config.toml
model = "text-conditioned image diffusion model"
dataset = "photos with spoken descriptions (Open Images, Localized Narratives)"
train_examples = 50862
image_size = 64
horizontal_flip = true
conditioning = "text"
arch = "dit"
objective = "v"
cond_dim = 192
tokenizer = "word"
vocab_size = 4585
text_encoder_width = 256
text_encoder_layers = 10
text_encoder_norm = "layernorm_no_bias"
text_encoder_norm_position = "pre"
text_encoder_activation = "gelu"
text_encoder_mlp_ratio = 3
text_encoder_head_dim = 32
text_encoder_fused_qkv = false
text_encoder_bias = "all"
text_encoder_qk_norm = false
text_encoder_parallel_block = false
text_encoder_inner_norm = false
text_encoder_moe = "expert_choice"
text_encoder_drop_path = 0.15
text_encoder_num_experts = 32
text_encoder_moe_every = 2
text_encoder_expert_mlp_ratio = 0.25
text_encoder_experts_per_token = 1
text_encoder_shared_expert = true
text_encoder_positions = "learned"
cond_dropout = 0.1
norm = "layernorm"
hidden_act = "squared_relu"
mlp_ratio = 4
head_dim = 48
fused_qkv = true
qk_norm = false
inner_norm = false
moe = "expert_choice"
num_experts = 16
moe_every = 2
expert_mlp_ratio = 1
experts_per_token = 2
shared_expert = false
patch_size = [4, 4]
layers = 16
width = 128
positions = "sincos"
residual_init = "none"
optimizer = "soap"
beta2 = 0.95
learning_rate = 0.0024
beta1 = 0.95
shampoo_beta = 0.95
eps = 1e-08
precondition_frequency = 16
max_precond_dim = 512
one_sided = true
adamw_lr_other_params = 0.0023
max_steps = 7600
batch_size = 64
epochs = 9.6
lr_schedule = "cosine"
final_lr_fraction = 0
warmup_steps = 380
weight_decay = 0.07
adamw_weight_decay_other_params = 0
Rows from block 4 of the text encoder of a small text-conditioned image diffusion model, named by matrix and row number. Rows with one number belong to one neuron. Each number is 50 + 15 x the weight over its row's rms, rounded and kept within 0 to 99. All counts start at 0.
After each neuron's rows are labels from the 100 texts, of 14976, where the neuron reaches its highest value: "tokens" is the input token at the peak. Only what is clearly more common there than usual is listed. The data: photos with spoken descriptions (Open Images, Localized Narratives). In brackets: how many of the 100, against the usual share in percent.
# fc1: MLP up (text_encoder.blocks.4.mlp.fc1.weight, 768x256), inputs 64-127
# fc2: MLP down (text_encoder.blocks.4.mlp.fc2.weight, 256x768, transposed), outputs 64-127

fc1.452:62 63 51 47 51 32 38 25 44 55 32 28 51 40 42 57 40 77 48 31 44 43 36 63 72 54 57 56 54 36 40 43 46 32 00 46 63 25 39 50 53 40 43 61 39 48 56 41 57 44 56 33 68 64 66 46 52 59 59 48 64 60 28 33
fc2.452:47 41 45 57 45 64 48 59 54 53 45 00 51 44 57 42 57 50 55 44 58 56 63 55 50 53 45 40 60 56 45 50 45 50 30 45 46 62 52 46 48 40 51 54 50 61 49 51 37 51 60 55 50 59 57 38 47 48 41 38 29 51 56 58
tokens: "bottom" (33 vs 0.3); "at" (17 vs 0.6); "pole" (13 vs 0.1)

fc1.536:50 78 58 46 48 24 36 35 33 77 41 31 59 63 42 59 45 74 55 31 46 42 35 79 71 58 64 50 54 41 38 36 52 40 06 44 58 39 41 60 47 52 46 67 56 49 63 48 53 40 53 25 54 63 70 55 50 54 47 50 52 81 38 36
fc2.536:54 40 45 47 46 56 50 61 52 53 49 00 51 48 58 48 54 56 64 39 57 55 69 54 45 54 50 41 58 51 53 51 45 50 35 51 46 51 45 52 60 51 52 47 47 60 42 48 47 46 51 52 53 54 56 35 53 51 49 41 31 57 61 57
tokens: "bottom" (30 vs 0.3); "at" (13 vs 0.6); "grass" (8 vs 0.3); "pole" (7 vs 0.1)

fc1.446:31 74 75 52 64 36 33 58 14 66 62 55 46 47 43 67 49 30 66 38 70 23 22 63 63 55 47 47 69 62 35 47 54 07 47 34 49 42 46 70 55 56 33 59 28 58 40 53 39 33 55 28 51 42 59 54 58 47 23 50 26 43 59 59
fc2.446:63 40 53 56 36 48 63 47 54 56 32 00 52 58 37 26 61 61 59 30 38 68 65 60 40 62 49 39 41 34 60 58 31 70 26 55 46 61 52 51 55 48 57 55 44 63 53 43 51 56 62 50 42 46 55 35 57 60 44 48 28 63 61 47
tokens: "bottom" (29 vs 0.3); "with" (28 vs 0.5)

fc1.683:79 54 44 79 71 53 39 39 50 61 30 66 58 70 39 24 68 34 55 61 41 34 81 66 27 32 65 55 56 49 57 55 42 53 43 56 55 21 44 45 47 49 32 60 42 37 65 51 57 44 56 57 57 34 71 74 55 61 56 66 47 41 70 59
fc2.683:50 47 36 49 49 49 57 42 55 45 53 57 47 45 51 50 37 38 58 38 58 61 49 48 60 44 51 58 57 57 51 52 61 43 65 67 43 60 53 45 55 52 66 49 56 51 59 38 44 51 40 53 52 49 49 56 53 34 52 46 55 49 42 52
tokens: "i" (11 vs 1.2); "picture" (9 vs 1); "," (8 vs 3.9)

fc1.620:38 24 36 60 37 52 54 55 64 39 44 51 67 48 40 15 73 48 52 59 58 51 50 45 43 69 60 36 45 54 87 85 58 75 48 58 35 72 74 39 43 26 43 50 52 25 62 54 40 46 35 55 40 39 70 49 58 47 84 42 62 29 41 38
fc2.620:55 45 46 50 49 53 49 50 49 53 52 67 54 47 47 53 46 46 51 46 53 51 51 49 44 49 52 47 50 58 42 43 53 51 52 53 42 49 49 53 51 46 55 49 54 43 54 54 38 56 50 42 51 51 51 41 48 49 52 46 48 45 46 47
tokens: "i" (29 vs 1.2)

fc1.344:66 48 62 63 58 48 45 63 37 71 38 68 72 64 15 16 56 33 63 59 42 43 76 71 45 62 68 46 86 73 50 57 23 58 47 57 37 38 58 46 73 45 20 57 50 36 56 54 25 58 45 51 62 40 58 50 67 40 28 58 35 48 59 44
fc2.344:46 47 52 45 43 46 51 48 52 41 50 58 43 50 56 47 42 44 53 38 55 59 43 39 61 56 51 59 57 48 55 47 63 48 49 52 46 48 56 45 51 46 55 52 52 48 61 33 48 56 48 47 52 54 55 67 40 57 56 47 57 48 44 53
tokens: "i" (23 vs 1.2); "picture" (13 vs 1)

fc1.359:54 33 30 74 41 58 64 45 49 43 38 34 55 60 30 32 73 48 38 60 45 35 53 50 24 56 70 31 52 59 67 72 54 70 49 45 46 49 60 33 49 20 41 53 42 27 64 50 47 49 49 66 52 42 79 53 63 57 53 55 72 30 48 63
fc2.359:56 44 46 52 46 54 46 50 47 52 48 65 50 52 53 48 40 41 51 56 54 55 48 45 48 51 51 51 46 51 47 54 54 51 44 55 47 55 56 50 45 44 61 49 50 47 48 47 41 50 44 46 51 49 46 43 48 46 53 48 47 45 45 44
tokens: "i" (17 vs 1.2); "picture" (7 vs 1)