Rows from block 13 of the denoiser of a small text-conditioned image diffusion model, named by matrix and row number. Rows with one number within an expert belong to one neuron, the router's apart. Each number is 128 + 32 x the weight over its row's rms, rounded and kept within 0 to 255. All counts start at 0.
Before each expert's rows are labels from the 100 images, of 14976 (inputs lightly noised), where the router gives the expert most weight on average: "strongest on" is what is common among them. Only what is clearly more common there than usual is listed. The data: photos with spoken descriptions (Open Images, Localized Narratives).
# router: router (model.blocks.13.mlp.router.weight, 16x128, trained with AdamW), inputs 0-127
# up: expert up (model.blocks.13.mlp.up, 16x128x128), inputs 0-127
# down: expert down (model.blocks.13.mlp.down, 16x128x128, transposed), outputs 0-127

# expert 9
strongest on: text has "red"
router.9 [129 106 113  62 163 133  74  96 113 113 176 162 115 126 112  98 117 161 130 104  98 147 154  89 130  98 117 105 180 119 184  72 108 110  66 107 165  72 139  94 135  83 107 110 124 133  89 113 150  96 117 192 135 150  93 117 234 123 112 168 121 154 156 143 148 143 145  99  97 118 145 139 111 202 190 145 108 104 131 179 130 107 116 106 130 122 129 137 148 131 129 141  88 138 115 132 167 154 138  96 154 138 229  96 103 174 113 136  80 146 110  80  97 111 115 165 130 116 124 129 145 169 191 108 133  71  55 118]
up.0 [187 141 128 144 158 154 149 148 110 134 201 128 150 123 116 187 183 155 152 206 125  49 152 162 130 109  51 101 127 143 103 152 138 181 130  93 105 131 135 156 100 116 134 147 130 193 169 146  48 131 147 140 165  79 131 135 153 150 172 159 143 162 134 108 147 162 139 144 104 197 127 200 113 148 104 179 120  99 105 111  96 132 144 131  50 113  95 102 170 112 127  67 121 119 119 109  87  86 127  68 136 156 108 127 123 132  75  92 186 118 111 126 117  81 104 124 133 101 123 126 147  73 111 103 136 114  97 127]
down.0 [113 112 133 131 122  79  88 114 176 137 100  99 114 149 142  58 103 130 145 147 124  62 119 121 123 117  33 129 127 139 161 116 144 129 130 135  83 123  93  88 128  94  97 115 132 234 157 156 138 122  55 145 124 130 172 164 115 155 143 183 159 152 150 112 101  64 129 131 120 108 144 167  99 100 142 107  94 142 151 151 126  96 147  92 130  78 117 136 121 146 115 190 130 126 133 154 123  98 123 152 153 152 157 168 113 121 152 216 134  79  93 142 108  37 141  68 114 126 120 107 144 113  81  70 144 128  95  68]
up.1 [170  54 134 109 143 137  79  77 123 220 165 100 165  82 110 156 192 127  93  75 157 133 115  84 127 138 123 131  74 173 119  90 102 137 147 111  90 109 108 129 134 123 151  95 138 121 119 143 146  88 135 108 109 150 104 135  94 194 135 144 180 139 127 169 146 118 168 145 131 106  78 133  59 175 129 131 152 142  90 143 104 123  67 156 170 152 143 124 166  69 149 151 163 150  84  91 155 122 175 144  95 121 114  56 156 140 159 129 105 201 107 116 146 135 127 151 162 169 117 147 134 171  94 110  84  87 103  82]
down.1 [146  94 187  94 186  76 143 127 178 105 107  84  62 136 103 110  84 142 100 159 134 116 127 122  93 134 158 137 174 141 139  97 150 122  94 132 113 114 130 143  92 103 121 232 128  95 136 133 131 143  34  49  93 110 135 112  91  82 159 122 122 141 153 103 114  85  94  81 143 120 131  73  82 151 104 128 136 154 116 133 152 126 155 111 127 115 106 129 167 109  81 181 112  70 152 108  74  77 139  75 120 119 101  90  95 144 162 131 127 149  93 140 160 150 166 152  93 173 169  85 104 162 136 142  85  76 143 116]

# expert 5
strongest on: text has "sky"
router.5 [ 88 218 153 141 160 103 113 124 127 175 143 124 151 123 140 148  98 130 179 164 134 175 123 133 136 198 122 132 158 160 139 120 127 138 123 215 188 133 124 135 124 126 107  86  94 105 104 119  91  78  66  58 132 146 123 109  97  96 116  90  89 119 139 120 161  71 149 169 156 106 116 154 137 112 149 111 140 155 135  81 126 115 204 120 167 134 214 163 186 145 132 175 150 125 154 163 128 141 119  81 180  75 112 101 147 113  85  96 113 103 151  95  92 117  61 109 109 115 111  95 100 130 137  86 136  86 100  98]
up.0 [111 104  93 103 128 137 122 132 164 169  98 166 138 157 207 133  78 201 126 184 163 137 129 159 166 131 139 129 168 202  81 151 127  61 108  94  93 125 115 110 105  96  81 162 193 122 150  81  98  53 123 200 177 124 132 100 179 136 153 137 150 104 107  94 138 142 138 164 127 148 113 107 125 132 174 147  88  92  87 147  86 149  89 157 112 146 162 161 197 153 162 103  89 147 159 117 107 143 101  99 108 120 109 152 143 131  90 109 135  46 143 129 133 101 143 105 146 118 111 108 139 112 110 120 145 130 200  93]
down.0 [167 166  84  70 146 127 120  84 136 160 164 135 187 114 203 132 192 164 121 115  94 126 110 161 156 125 159 149 115  88 120 141 223 187  50 122  74 146 174 107 137 165  97 143 143 119  95 116 123 110 138 182 165 110  71 127 150 125 139 155 129 135 104 115 100 158 155  97 140 111 138 150  87  82 162 127  84 125 120 138 132 159  51 144 159 127 121 157 187 140 129 134 137 124 117 146 145 129  88 178 167 143  99 149 106 230 138 111 100 131 124 155  97 117 111 118 149 117 142  96 108 106  90 167 130 153 184 169]
up.1 [110 100 228  82 164 129 119 121 120 140 101 123 134 134 134 127  87 105 104  85 144 168 149 128 132 132 142 106  90 148 143 123 183 171 134  95 125 126 110  51 151 104 147  89 107 133 116 127 141 105 131 134 114 153 128  89  94  97 123 120 164  78 108 175 102 191  74 123 102 179 132 125 138 152  85 123 151 160 148 138  64 173  88 110 139 155 160 110 141 168 112 133 215 145 148 123  84 200 130 190 154  93 186 133 158 158 180 184 104 120 120  89 102 115  93  45 142  76 129 138 128 132  80 145 153 113 117 126]
down.1 [167 115 120 111 136 154 134 102 163 171 142 132 153 125 102  85 170 140  97 165 135 107 105 185 174 155 125 138 118 139 103 186 128 171  81 129 191 164 113 131 147 139 130  62 137  95 108  24 181 119 196 177 148 118 115  93  98 104 134 126  54 139  98 100  88 112 126 129 128 144 147 141 128 127 102 118 131 105 157 121 127 164 106 128 165 139 207 162 120 150 116 132  78 131 143  94 111 180 136  97 210  60 124 144 133 206 121 124 121 154 137 164 146 109 127 200 152 112 162 133 123 137 137 151 124 197 142 111]

# expert 12
strongest on: text has "dark"
router.12 [137  53 125  84 110 100 130 105  94 152 214  84 158 114 108 159 163  90 144  89 119 135 153 132 152 150 132 138 110  86 112 120 163 162 152 141 164  55 135  85 121  97 175  99 124  91  98 200 160 135  55 101 122 125  58 135 117 133 135  71  91  94 127 102 162 132 101 143 134 122 121 116  70 123 130 119 133 144 151 120 104 125 155  91 143 117 104 137 107  98  95 109 168 147 114 167 112  72 221 179  61 170  90  77 115 160 128  96 159  97 130 105 116  94  99  96 118 166 141 145  94 121  76 106 123 144 103 109]
up.0 [139  93  53 109 208 172 131  90 117 120 159 111  74 105 155 121 132  92 122 118 115  63  75 107 170  97 134 142 129 114  46 149 190 105 116 147 135 101 142 128  97 164 148 134 143 156 116 211 117 169  97 150 151 141 150 103 123 206  97 184 121 150 105 102  79  65 123 144 159 124 135 136 137 123 160 145  79  77  97 129 126 141 122 127 112 127 106  99 137 124  90 142 132 163 128 140 129 140 143 145  97 157 116  85  94  81 165 182 116 118 117  44 144 112 125 107 161 152 146 154 165 125 167 110 107 130  35 135]
down.0 [183 123 147  89  67 121 166 168 106 113 145 124 173 211 192 124 145 102  86 135 116 138 108  65 170 145 147 169 121 127 161 141 142 144 195  88  94 162  93 137  87 158 127 150 106 104 115 121 130 153 113 129 138  53 154 164 201 165 132 132 136 158 121  97 123 117 115  83 147 161 137 114 114 103 143  95  79 128  67 172 132 181 154 164 149 118 128  99 151 173 142 161 168 105 103 124 116 124 147 113 129 117 224 149  72 171 170  94 105 102 163 111  95 127 189 130 115 167 144 127 119 155 176 141 162 106 149 152]
up.1 [115  97 111 127 102 180 147 151 130 138 110 136  54  98 138 168 140 134 132 162 172  45 127 103 169  93  92 177 111 126 158 145 192  56 108 130 169  93  96 120  88 150 104 154 129 100 141 149 123 139 157 111 154 117 109 134 108  82 187 158 150  91 194 145  43 123 143 174 108  94 112 145 137 144 117 114 172 132  65 126 193 112 110 125  76 126 138 171 136 171 150 137 142 132 160 112 106 131 127  94 136 122 161 197 127  85  90 143 107 120  92 106 123 101 114 165 160 196 152 132 131 147 182 132 148 114 158  57]
down.1 [152 106 137 152 165  83 174 153 131 193 107 117 142 101 128 147 131  70 157  69 103  86 148  91 150 146 117 138 142 104 105 110 114 177 117 165 147 124 145 121  87 161 119 131  68 123 131  75 110 154 107 148 173  85 106 160 139  75  85 146 113 125 154 120 100 174 188 102 116 176 147 123 202 128 138 102 149 177  83 134  81 119 119 116 112  67 157  96 181 128 132 145  71 153 111 113 112 132 170 125 161 121 187 104 208 108 170  71 128 100 154 132 116 134 155 160 152  91 155 166 112 141 131 147 143  53 156 193]

# expert 0
strongest on: text has "color"; text has "white"
router.0 [ 78 199 114 191 141 170 140 102 120 110  99  91 102 109 147 168  77  94 113 118 152 119  80 141 112 121 112 108 156 174 163 139  74 109 158 142 107 112 118 140 124 190  85 169 117 142 133 131 119 115 179 126 170  96 193 133 100 168 138 149  85 171 143 148 153  87 137 124 119 100 106 104 112 204 118 101 151 160  37  77 151 145 134 147 166 124  89 117 157 142 151 152 110 124 164 122 162 174  89 140 154  64  91 150 115  10  91 138  86 142 135  90 139 125 123 100 114 100 129 132 177 139 150 108 126 143 114 125]
up.0 [152  74  75 150 174 156 146 154 108 141 118 122 130 164  92 126 135 110 111 147 143 135 109 143 208  96 101 124 145 159 110  95 173 159 109 132  80 175 159 156 109 156 180 117 139 119 189 122 154 116 157  85 161 136 142 153 188 232 141 115 100 132 159  71  75 160 117 137 101 207 119 122  82  99 138 160  95 115 127 103  98  89 115 160 128 132  91 124 168  62  91 112  80 150 106  97 173  98 129  96  71 161  91 149 142 100  95 142 120 172 127 127 116 141 192 104  99 107 159 142 132 108 137 100 168 146  89  97]
down.0 [145  57 138 129 124 109 173  70 159 140 151 127 157  83 121 136 106  66  86  97 145 128 133 169 156 139 170 138 159 142 156 137 145 101 156 154 133 156 135 119 166  99 137 133 147 100 129  88 204 164 159 127 146  94 132 163 167 251 143 152 148  76 128 147 129 177 162 126 132 116 150 112 130 132 176 108  90  53  54 125 104 169 100 156 117 150 142 151 163 111 179 125 151 113 114 126 199 114 150 136 131 167 134 161 138 193 138 124  92  85 122 120 138 153  59 142  65 169 158 144 100 140 129 116 118 128  90 130]
up.1 [ 86  57  93 120  79  50 152 161 130 110 109 113 122 131 123 137 167 107  34 122 159 110 153 157 123 151 141 150 113 159  75 107 119 159 168 135 151 209 142 132 158 122 129 133 115  89 138 174 154 153  94 124 111 211 144 126 140 120 152 108 152 116  79 124  87 100 131 103 124 134  90 101  84 137 116 100  40 148 140 128 114 143 100 121 157 163  94 223  78 118 117  76 155 130 100 163  98 129 106 143  46 162 124 126 129 155  94 126 200 123 121 140 133 148 122 134 147 120 105 162 193 134 131 132 157 128  99 131]
down.1 [122  38 159 116 110 160 142 116 123 111  73 147 156 106 157 100 127  47  69 134 146 126 112 115 170 128 157 118 115 141  72 122 176 139  87  75 115 167 149 155 123 159  81 137 120 101 108 156  95 153 117  90 158  57 116 105 109  54 140 122  97 173 112  48 123 145 136 138 132 112 136  71  88 182 156  84  99  83 180 119 139  90 192 110  66 134 119 151 121 109 105 106 129 115 140 113 109 110 103 131 132  71 119 155 114  72 199 127  98 117 148  93 142  92 150 127 127 151 154 180 147 160 136 163 121 140 155 154]

# expert 4
strongest on: text has "white"; text has "text"
router.4 [ 86 139 193 145 134 147 127  75 139 109  50 146  53 181 155 130  87 182  93 185 145 113 109 177 128  75 162 143 168 140 141 141  90  79 134 103 137 134  77 163 127 197  88 121 111 144 144 135  41 130 146 166 121 130 168 103 170 130 139 153  99 140 130 161 143 135 175 100 116  99 112 163 187 146 156 170 102 136 113 147 168 118 142 176 103 132 118 136 153 163 146 134 110 128 157 136 168  72  72 118  43 114 114 157 172  74 141 147 101  92 112 162 139 142 126 114 117  83 130 126 158 131 164 137 121  86 141 151]
up.0 [ 99  97 150 122  70 178 118 148 122 144 121 139 154 132 180 134 106 169 137  93 126  95 124 144 169 176 164 141  86 125 106 200 160 132 117  81 129 133 133  77 141 107  73 127 108 111 113 106  83 146 138 171 140 119 127 126 178  85  73 172 146  92 134 124 138  91 103  97 174 145 178 195 130  94 172 129 129 109  66 173 122 134  98  55  97 150  72 118 163 103 154 157 177 102 110 158 101 139 134 139 158 146  80 124  84 133 191 135 106 116 117  87 183 100 129 165 168  90 159 113  80 158 175 164  68 118 134 160]
down.0 [ 58 106 100 199 149  87 184 102 132  82 119 156 139  86 139 121 108 108  99 107 130 115 121  73 126 130 136 152 175 123 146 139  71 190 143  94 166 151  96 118 190 100 136 147 128 162  29 119 166 187 129 169 140 169 155 166 162 157 156 114 120  94 113 115 164 131 131 111 149  97 111 126  59  63 127 167  69 106 121  78 102 177  75 172 128 141 150  92 134 173 154 125 108  69 116 113 129 145 105 156 152 116 127 157 132 126  83 149  48 127 151 105  93 135 134 119  92 115 120 125 117 128 139 132 143 129  73 104]
up.1 [137 123 139 125 138 141  89  97 171 109 164 133  99 184 164  75 130 125 143 108 108 151 160  97 118 117  90  93 139 111 186 103 197 138 123  98 164 118 125 106  94 125  52 140 117 164 164 116 115  83  94 164 184 132 120 113 137 130 159 121 154 123 196 196 145 163  97 119 168 109 123 181 179 110  90 130 139  86 111 152 136 131  56 123 101  71 128 164 162 122 146  92  64 139 107 124 157 164 118 138 117  94 185 112 140 131 127 132 134 122 101 150 147  95  46 146  61 126  51 149 109  89 114  99 103 133 198 122]
down.1 [121 121 121 120 112 135 132 135 123 109 137 160  84 113 195 176 135 114 134 146 154  70  84 161 123  66  82 135 112 176 154 110 217 117  94 109  97 137  64 171 164 130 114 150  67 130 126 167 159 159 129 132 103 117 137 120 139 177  98 197 183  89 115 155  98 139 178 170 111 133  98 165 140 148 179 121 107  83 122 138 163 134 152 137 108 190 101 130 142 147 135 106 125 165 129 119 151  96 165 114 181  96  80  93  92 116 113  57  76  56 109 143 172 117 148 115 139 115 126 104 142 196 179 135 128 134 163  92]

# expert 14
strongest on: text has "white"; text has "black"
router.14 [ 81 121  99 168 112 188 134  98 135 169  96 137 106 156  93 105 127 134 140 134 135 121 151 150  83  94 112 173 108 114 201 164 160 105 127  79 102 117 156 145 134 155 168 126 128 118 184  71 161 114 196 157 136 124 176 116 104 140 102 111 154 151 148 128  92 163 103 105  46 125 143 130 122 101 137 167 100 157 174 103 100  95 115 178  62 123 110  89 111 150 129 149  76 130 120  82 117  49  85  57  80 197  94 164 158 146  95 142  90 132 153 201 128 148 132 108 135 133 156 105 107 153 123 146 168 174 132 124]
up.0 [ 85 140  61 184 111 130 114 120 155 109 132 123 150  93 160 104 117  83 123 134 109 146 156 164 190 103 137 110 150 114 121 129 147 133 157  77 114 211 128 144 120 125 126 116 167 130 128 159 148 148  95 147 129 135 125 122 163 110  80 125 178 162 129  80 110 114 131 104 138  64 156 131 142 136 105 171  57 106 141 169 121 141 184 143  87 124  69 137 125 142 108  99 139 154 116 138  66 117 152 166  15 159 130 109 212 178 157 150 138 175 123 113 169 148 134 174 113 146 143 171  57 112  71 131 106 120  80 102]
down.0 [ 36 151 111 139 120 107  99 148 129 103 141 161 189 156 115 125 154 143 143 130 131 134 161 156 147 118 151 113 110 177  81 107  91 130  50 108  57 144 120  94 113 136 123 175 120 143 106  64  66 108 123 161 121 162 121 113 148 161 163  82 150 130  97  92  95 119  65 115  76 112 111 121 177  97 138 149 145  77 122 149 126 126  42 188 150 113 156  84 102 122 153 120 144 152 117 153  71 135 158 103 222  75 161 100 143 155 119  74 168 143 141 132 140 116 123 155 124 107 128 120  77 105 142 114  62 100 124 129]
up.1 [140 104 125  86 122 122  95  93 123 136  26 169  75 185  93 117 156 122 106 153 144 148 102 125 114 129 160 128 127 174 167  97  82 127 123  80 138 176 172 134 144 106 132 133 113 150 136 137 119 120  96 112 139 138 128  72 166 174 151 110 153  72 100 102 124 122 197  75 155 117 104 119 121 186 167 131 120 125 112 255 127 135 150 138 101 132 119 103 143 138 171 112 190  72 146  88 135 131  57 101  60 132 133 151 157 102 122 133 138  87 110 173 151 158 158 140 130 134 108 168 148 146  91 155 104 105 126 110]
down.1 [128  75 162 142 150 128 143 156 106 119 147 143 168 153  83 101 172 108 108  98 128 150 138  90 118 149 133 150 132 107 138 149 190  48 156  90  85 155 127 108 143 160 124 130 113 126 101  45 128 135 138  83 113  94  84  72  91 224 130 106 191 152  91 100  94 104 178 154 104 163 121 112  75 218  93 138 129 143 131 142  95 106 183 139 172 129 131 178 171 130 145 112 101 124 138 140  87 156  84 196 139 115 167 109 140  92 121 106 142 168 131 163 103 137 121 126 136 177  76  69 164 103 140 121 114 122 100 121]

# expert 11
strongest on: text has "water"
router.11 [138 134 176 172 102  96 127 129 126 194 134 154 144  96 137 147 120 134 158 196 149 169 132 171 142 185 165 172 103 146 118 137  87 120 137 214 147 127 108 121  97 117  91 117  88 116 141 119  44  96 101 109 137 131 129  98  71 102 112 109  76  90  67 110 149  71 183 114 153 183 110 161 132 106 111 121 124 189 110 123 118 139 179 150 144 124 185 140 194 174 164 163 134 141 184 132 134 132 124 146 171 112 102 162 165  72 118 111 111  58 177 138 122 150 172 111 151 103 108 111 115 124  66 130 138 109 150 113]
up.0 [135  99 141  45  64 143 109 127 139 188 147 189 158 124  69 197 155 111 163 112 157 137 100  91  69 155 150 164 117 143 131  86  73 142 139 193  82  91 106  94  81  96 137 117 109 158  77 104 131 153 134 114 144  80 102 109 126 140  88 141 176 109 101 122 116 113 182 158 139 122 109 102 119 189 166 116 128 106 110 177 115 109 112 169 136 130 133  67  98 131 180 123  83 147 139 120 216 171 131 148 136 151 173 175 114 150 144 177 122 147 145 111 151 155 119 171 173 155 106 115 110  99 102 127 132 126  75  99]
down.0 [143  67 122 108 136  92 126  84 130 142 176 129 141 170  95 113 194 109 113 206 130 166 178 108 125 114 124  89 104 112 163 144 163  88 141 188 125 209 125 122 117 124 173 154 126 131 160 129 101 132 145 139 142  96  85  97 100 143 119 108 148 148 173 113 145 182  68 142 125  96 117 117 101 228 174  77  89 117  46 153  89 121 109 136  92 122 107 122 167 101 107  94 172 138 130 121 140  82  75  84 100 104 190 149 128 127 169 130 100 161 138 152 138 147 155 102 127 133  95  58 136 132 164 120 123 131  78 112]
up.1 [132 123  94  92 139 173 118 107 174 195 114 161 132  89  67 113 142 128 148  80  84 170 174 117 127 162 147 163 151 106 203 114  56  98 119 128 102 130  59 121 125 118 148 109 181 146  90  97 163 141 181 160 135 145 123 107 123 173 159 166 187 110 159 136 118 164 143 133  50 114 134 122  67 133 147 148 180 135  86 122  92 111 114 139 126 127  60 114 150 142 126 180 103 133 122  69 129 166 129 168 134 131 154 196 155  75 116 128 138 161 104 135 190 122 160 180  84  67 140 144  98 110 108 124 129 126 105 121]
down.1 [186 111 135  99 168 131 114 175 150 183 130 151 112 127 102  98 121 113 105 170 135 149 118 123  62  76 132  88 132 151 169 116 133  80 104 117 132 129 161 111 113 102 162 113  98 128 111  73 202 172 134  94  90 141 109  79 103 193 145  82 144 138 139 189 168 139 145 151 142 134 102 117 100  37  91 147 181 127 168 141  52 119 131 113 127 146 100 179 115 123 108 126  56 132 151 122  88 154 125 142 171 134 118 119 115 149 133  86 147 117 109 150  60 148 152 202 118  87 137  89  83 153  77 165  91 151 106 120]

# expert 7
strongest on: text has "water"
router.7 [216 142 157 110 157  87 127 123 143 115 108 114 145 146 157 122 100 141 116 129 108 138 112  36 143 182 135 131 134 111  98 110 152  64 125 201 146 148 167 113 127  99 144 130 132 112  85 179  95 125 151 136  83 136 143  97  84 117 122 126 136 121 141 143  93 126  98 142 178 103 132 115 145 160 102 100 114 144 201 136 232 115 121 136 133 116 217 154 192 139 145 138 101 109 152 139 176 128 121 137 102  18 184 127 135  65 113 112 127  73 131 112  80 112  89 155 106 146 112 109 138 150 142 139 127 107 167 119]
up.0 [207 144 139 134  87 180 138 137 146  80 137  92 132  88 159 107  95  88 128  71 107 140 157  97 127  75 117 161 123 119 148 216 129 111 119 111 124 131 132  71 135 134 144 140 158 130 110 134 121 125 173  77 152  66 188 135 126 102 140 138 163 180 138 118 150 173 132  84  73  81 137  95 132 172 122 136 161 106 102 121 183 171 143 152 146 120  73 139 208 162 134 143  87 141 106 110  95 192 130 145 111 101 193  73 140  67 177 122 149 165 168 122 111 110 132  84 161 130 123  74  97 146 138 124 148 100  95 117]
down.0 [122 185 154 165  88  91 153 113 117 122 119 136 162 135 118  93  90 170 118 145 133 138 119 142 154 134 134  95 120 120 115 147  88 126 113 153 155 154 180 116 137 139  78 105 118 146   0 120 101 103 130 156 111 148 112  59 146  82 110 118 177 152 162 184 171 116  97 216 163 182 132 136 184 141  98 111 181 164 128 134 103 122  80 160  98 123 116 141 188 111 142 109 155 157 122 108 120 111 176  77 136 183 138 127  99 152 166 117 169 187 141 132 115 107 122 156 127 131  69  57  96 117 106 106 135 158 109 142]
up.1 [120 142 113 129 106 109 149  38  91  96 120  94 132 121 102 146 148 179 156 109 113 140 120 164 163 110 158 130 139 142  93 143 139  72 102 142 127  92 145  79 129  92 139 116 115 140 117  95 142 119  51 100 202 109 171 168 118 106 136 104  78  91 135 148 158 152  75 119 126  65 156 133 103 159  78 162  77 108 188 159 106 177  88  88  88 118 151  89  79 109 149 138  71 138 103 115 169 104 121  85 163 154 160  97 135 153 125  92  82 138 140 105 190 139 157 116 137  59 116 114  60 161 113 138 109 173 179 127]
down.1 [143 151  72 141  84 148 153  62 127 145 124 108 161 107  81  85 163  94 146 142 142 124 147 150 187 139 140 118 126 178  26 102 115 219 126  98 107 125  88 128 136 147 111  94 113 107 132 159 121 111 181  61 151  79 156 146  71 148 101 130 188  92  78 116 168 160 125 100 152 142 172 125 119 182  65 137 139 147 145 114 111 155 167 120  98 106 199  82  75 107 139 120 105 189 124  93 121 145 136 151 151 107 140 119 131  24 114 122  96 138 143 139 132 136 164 145 134 149 126 121  99 120 129 115 133 149 129 104]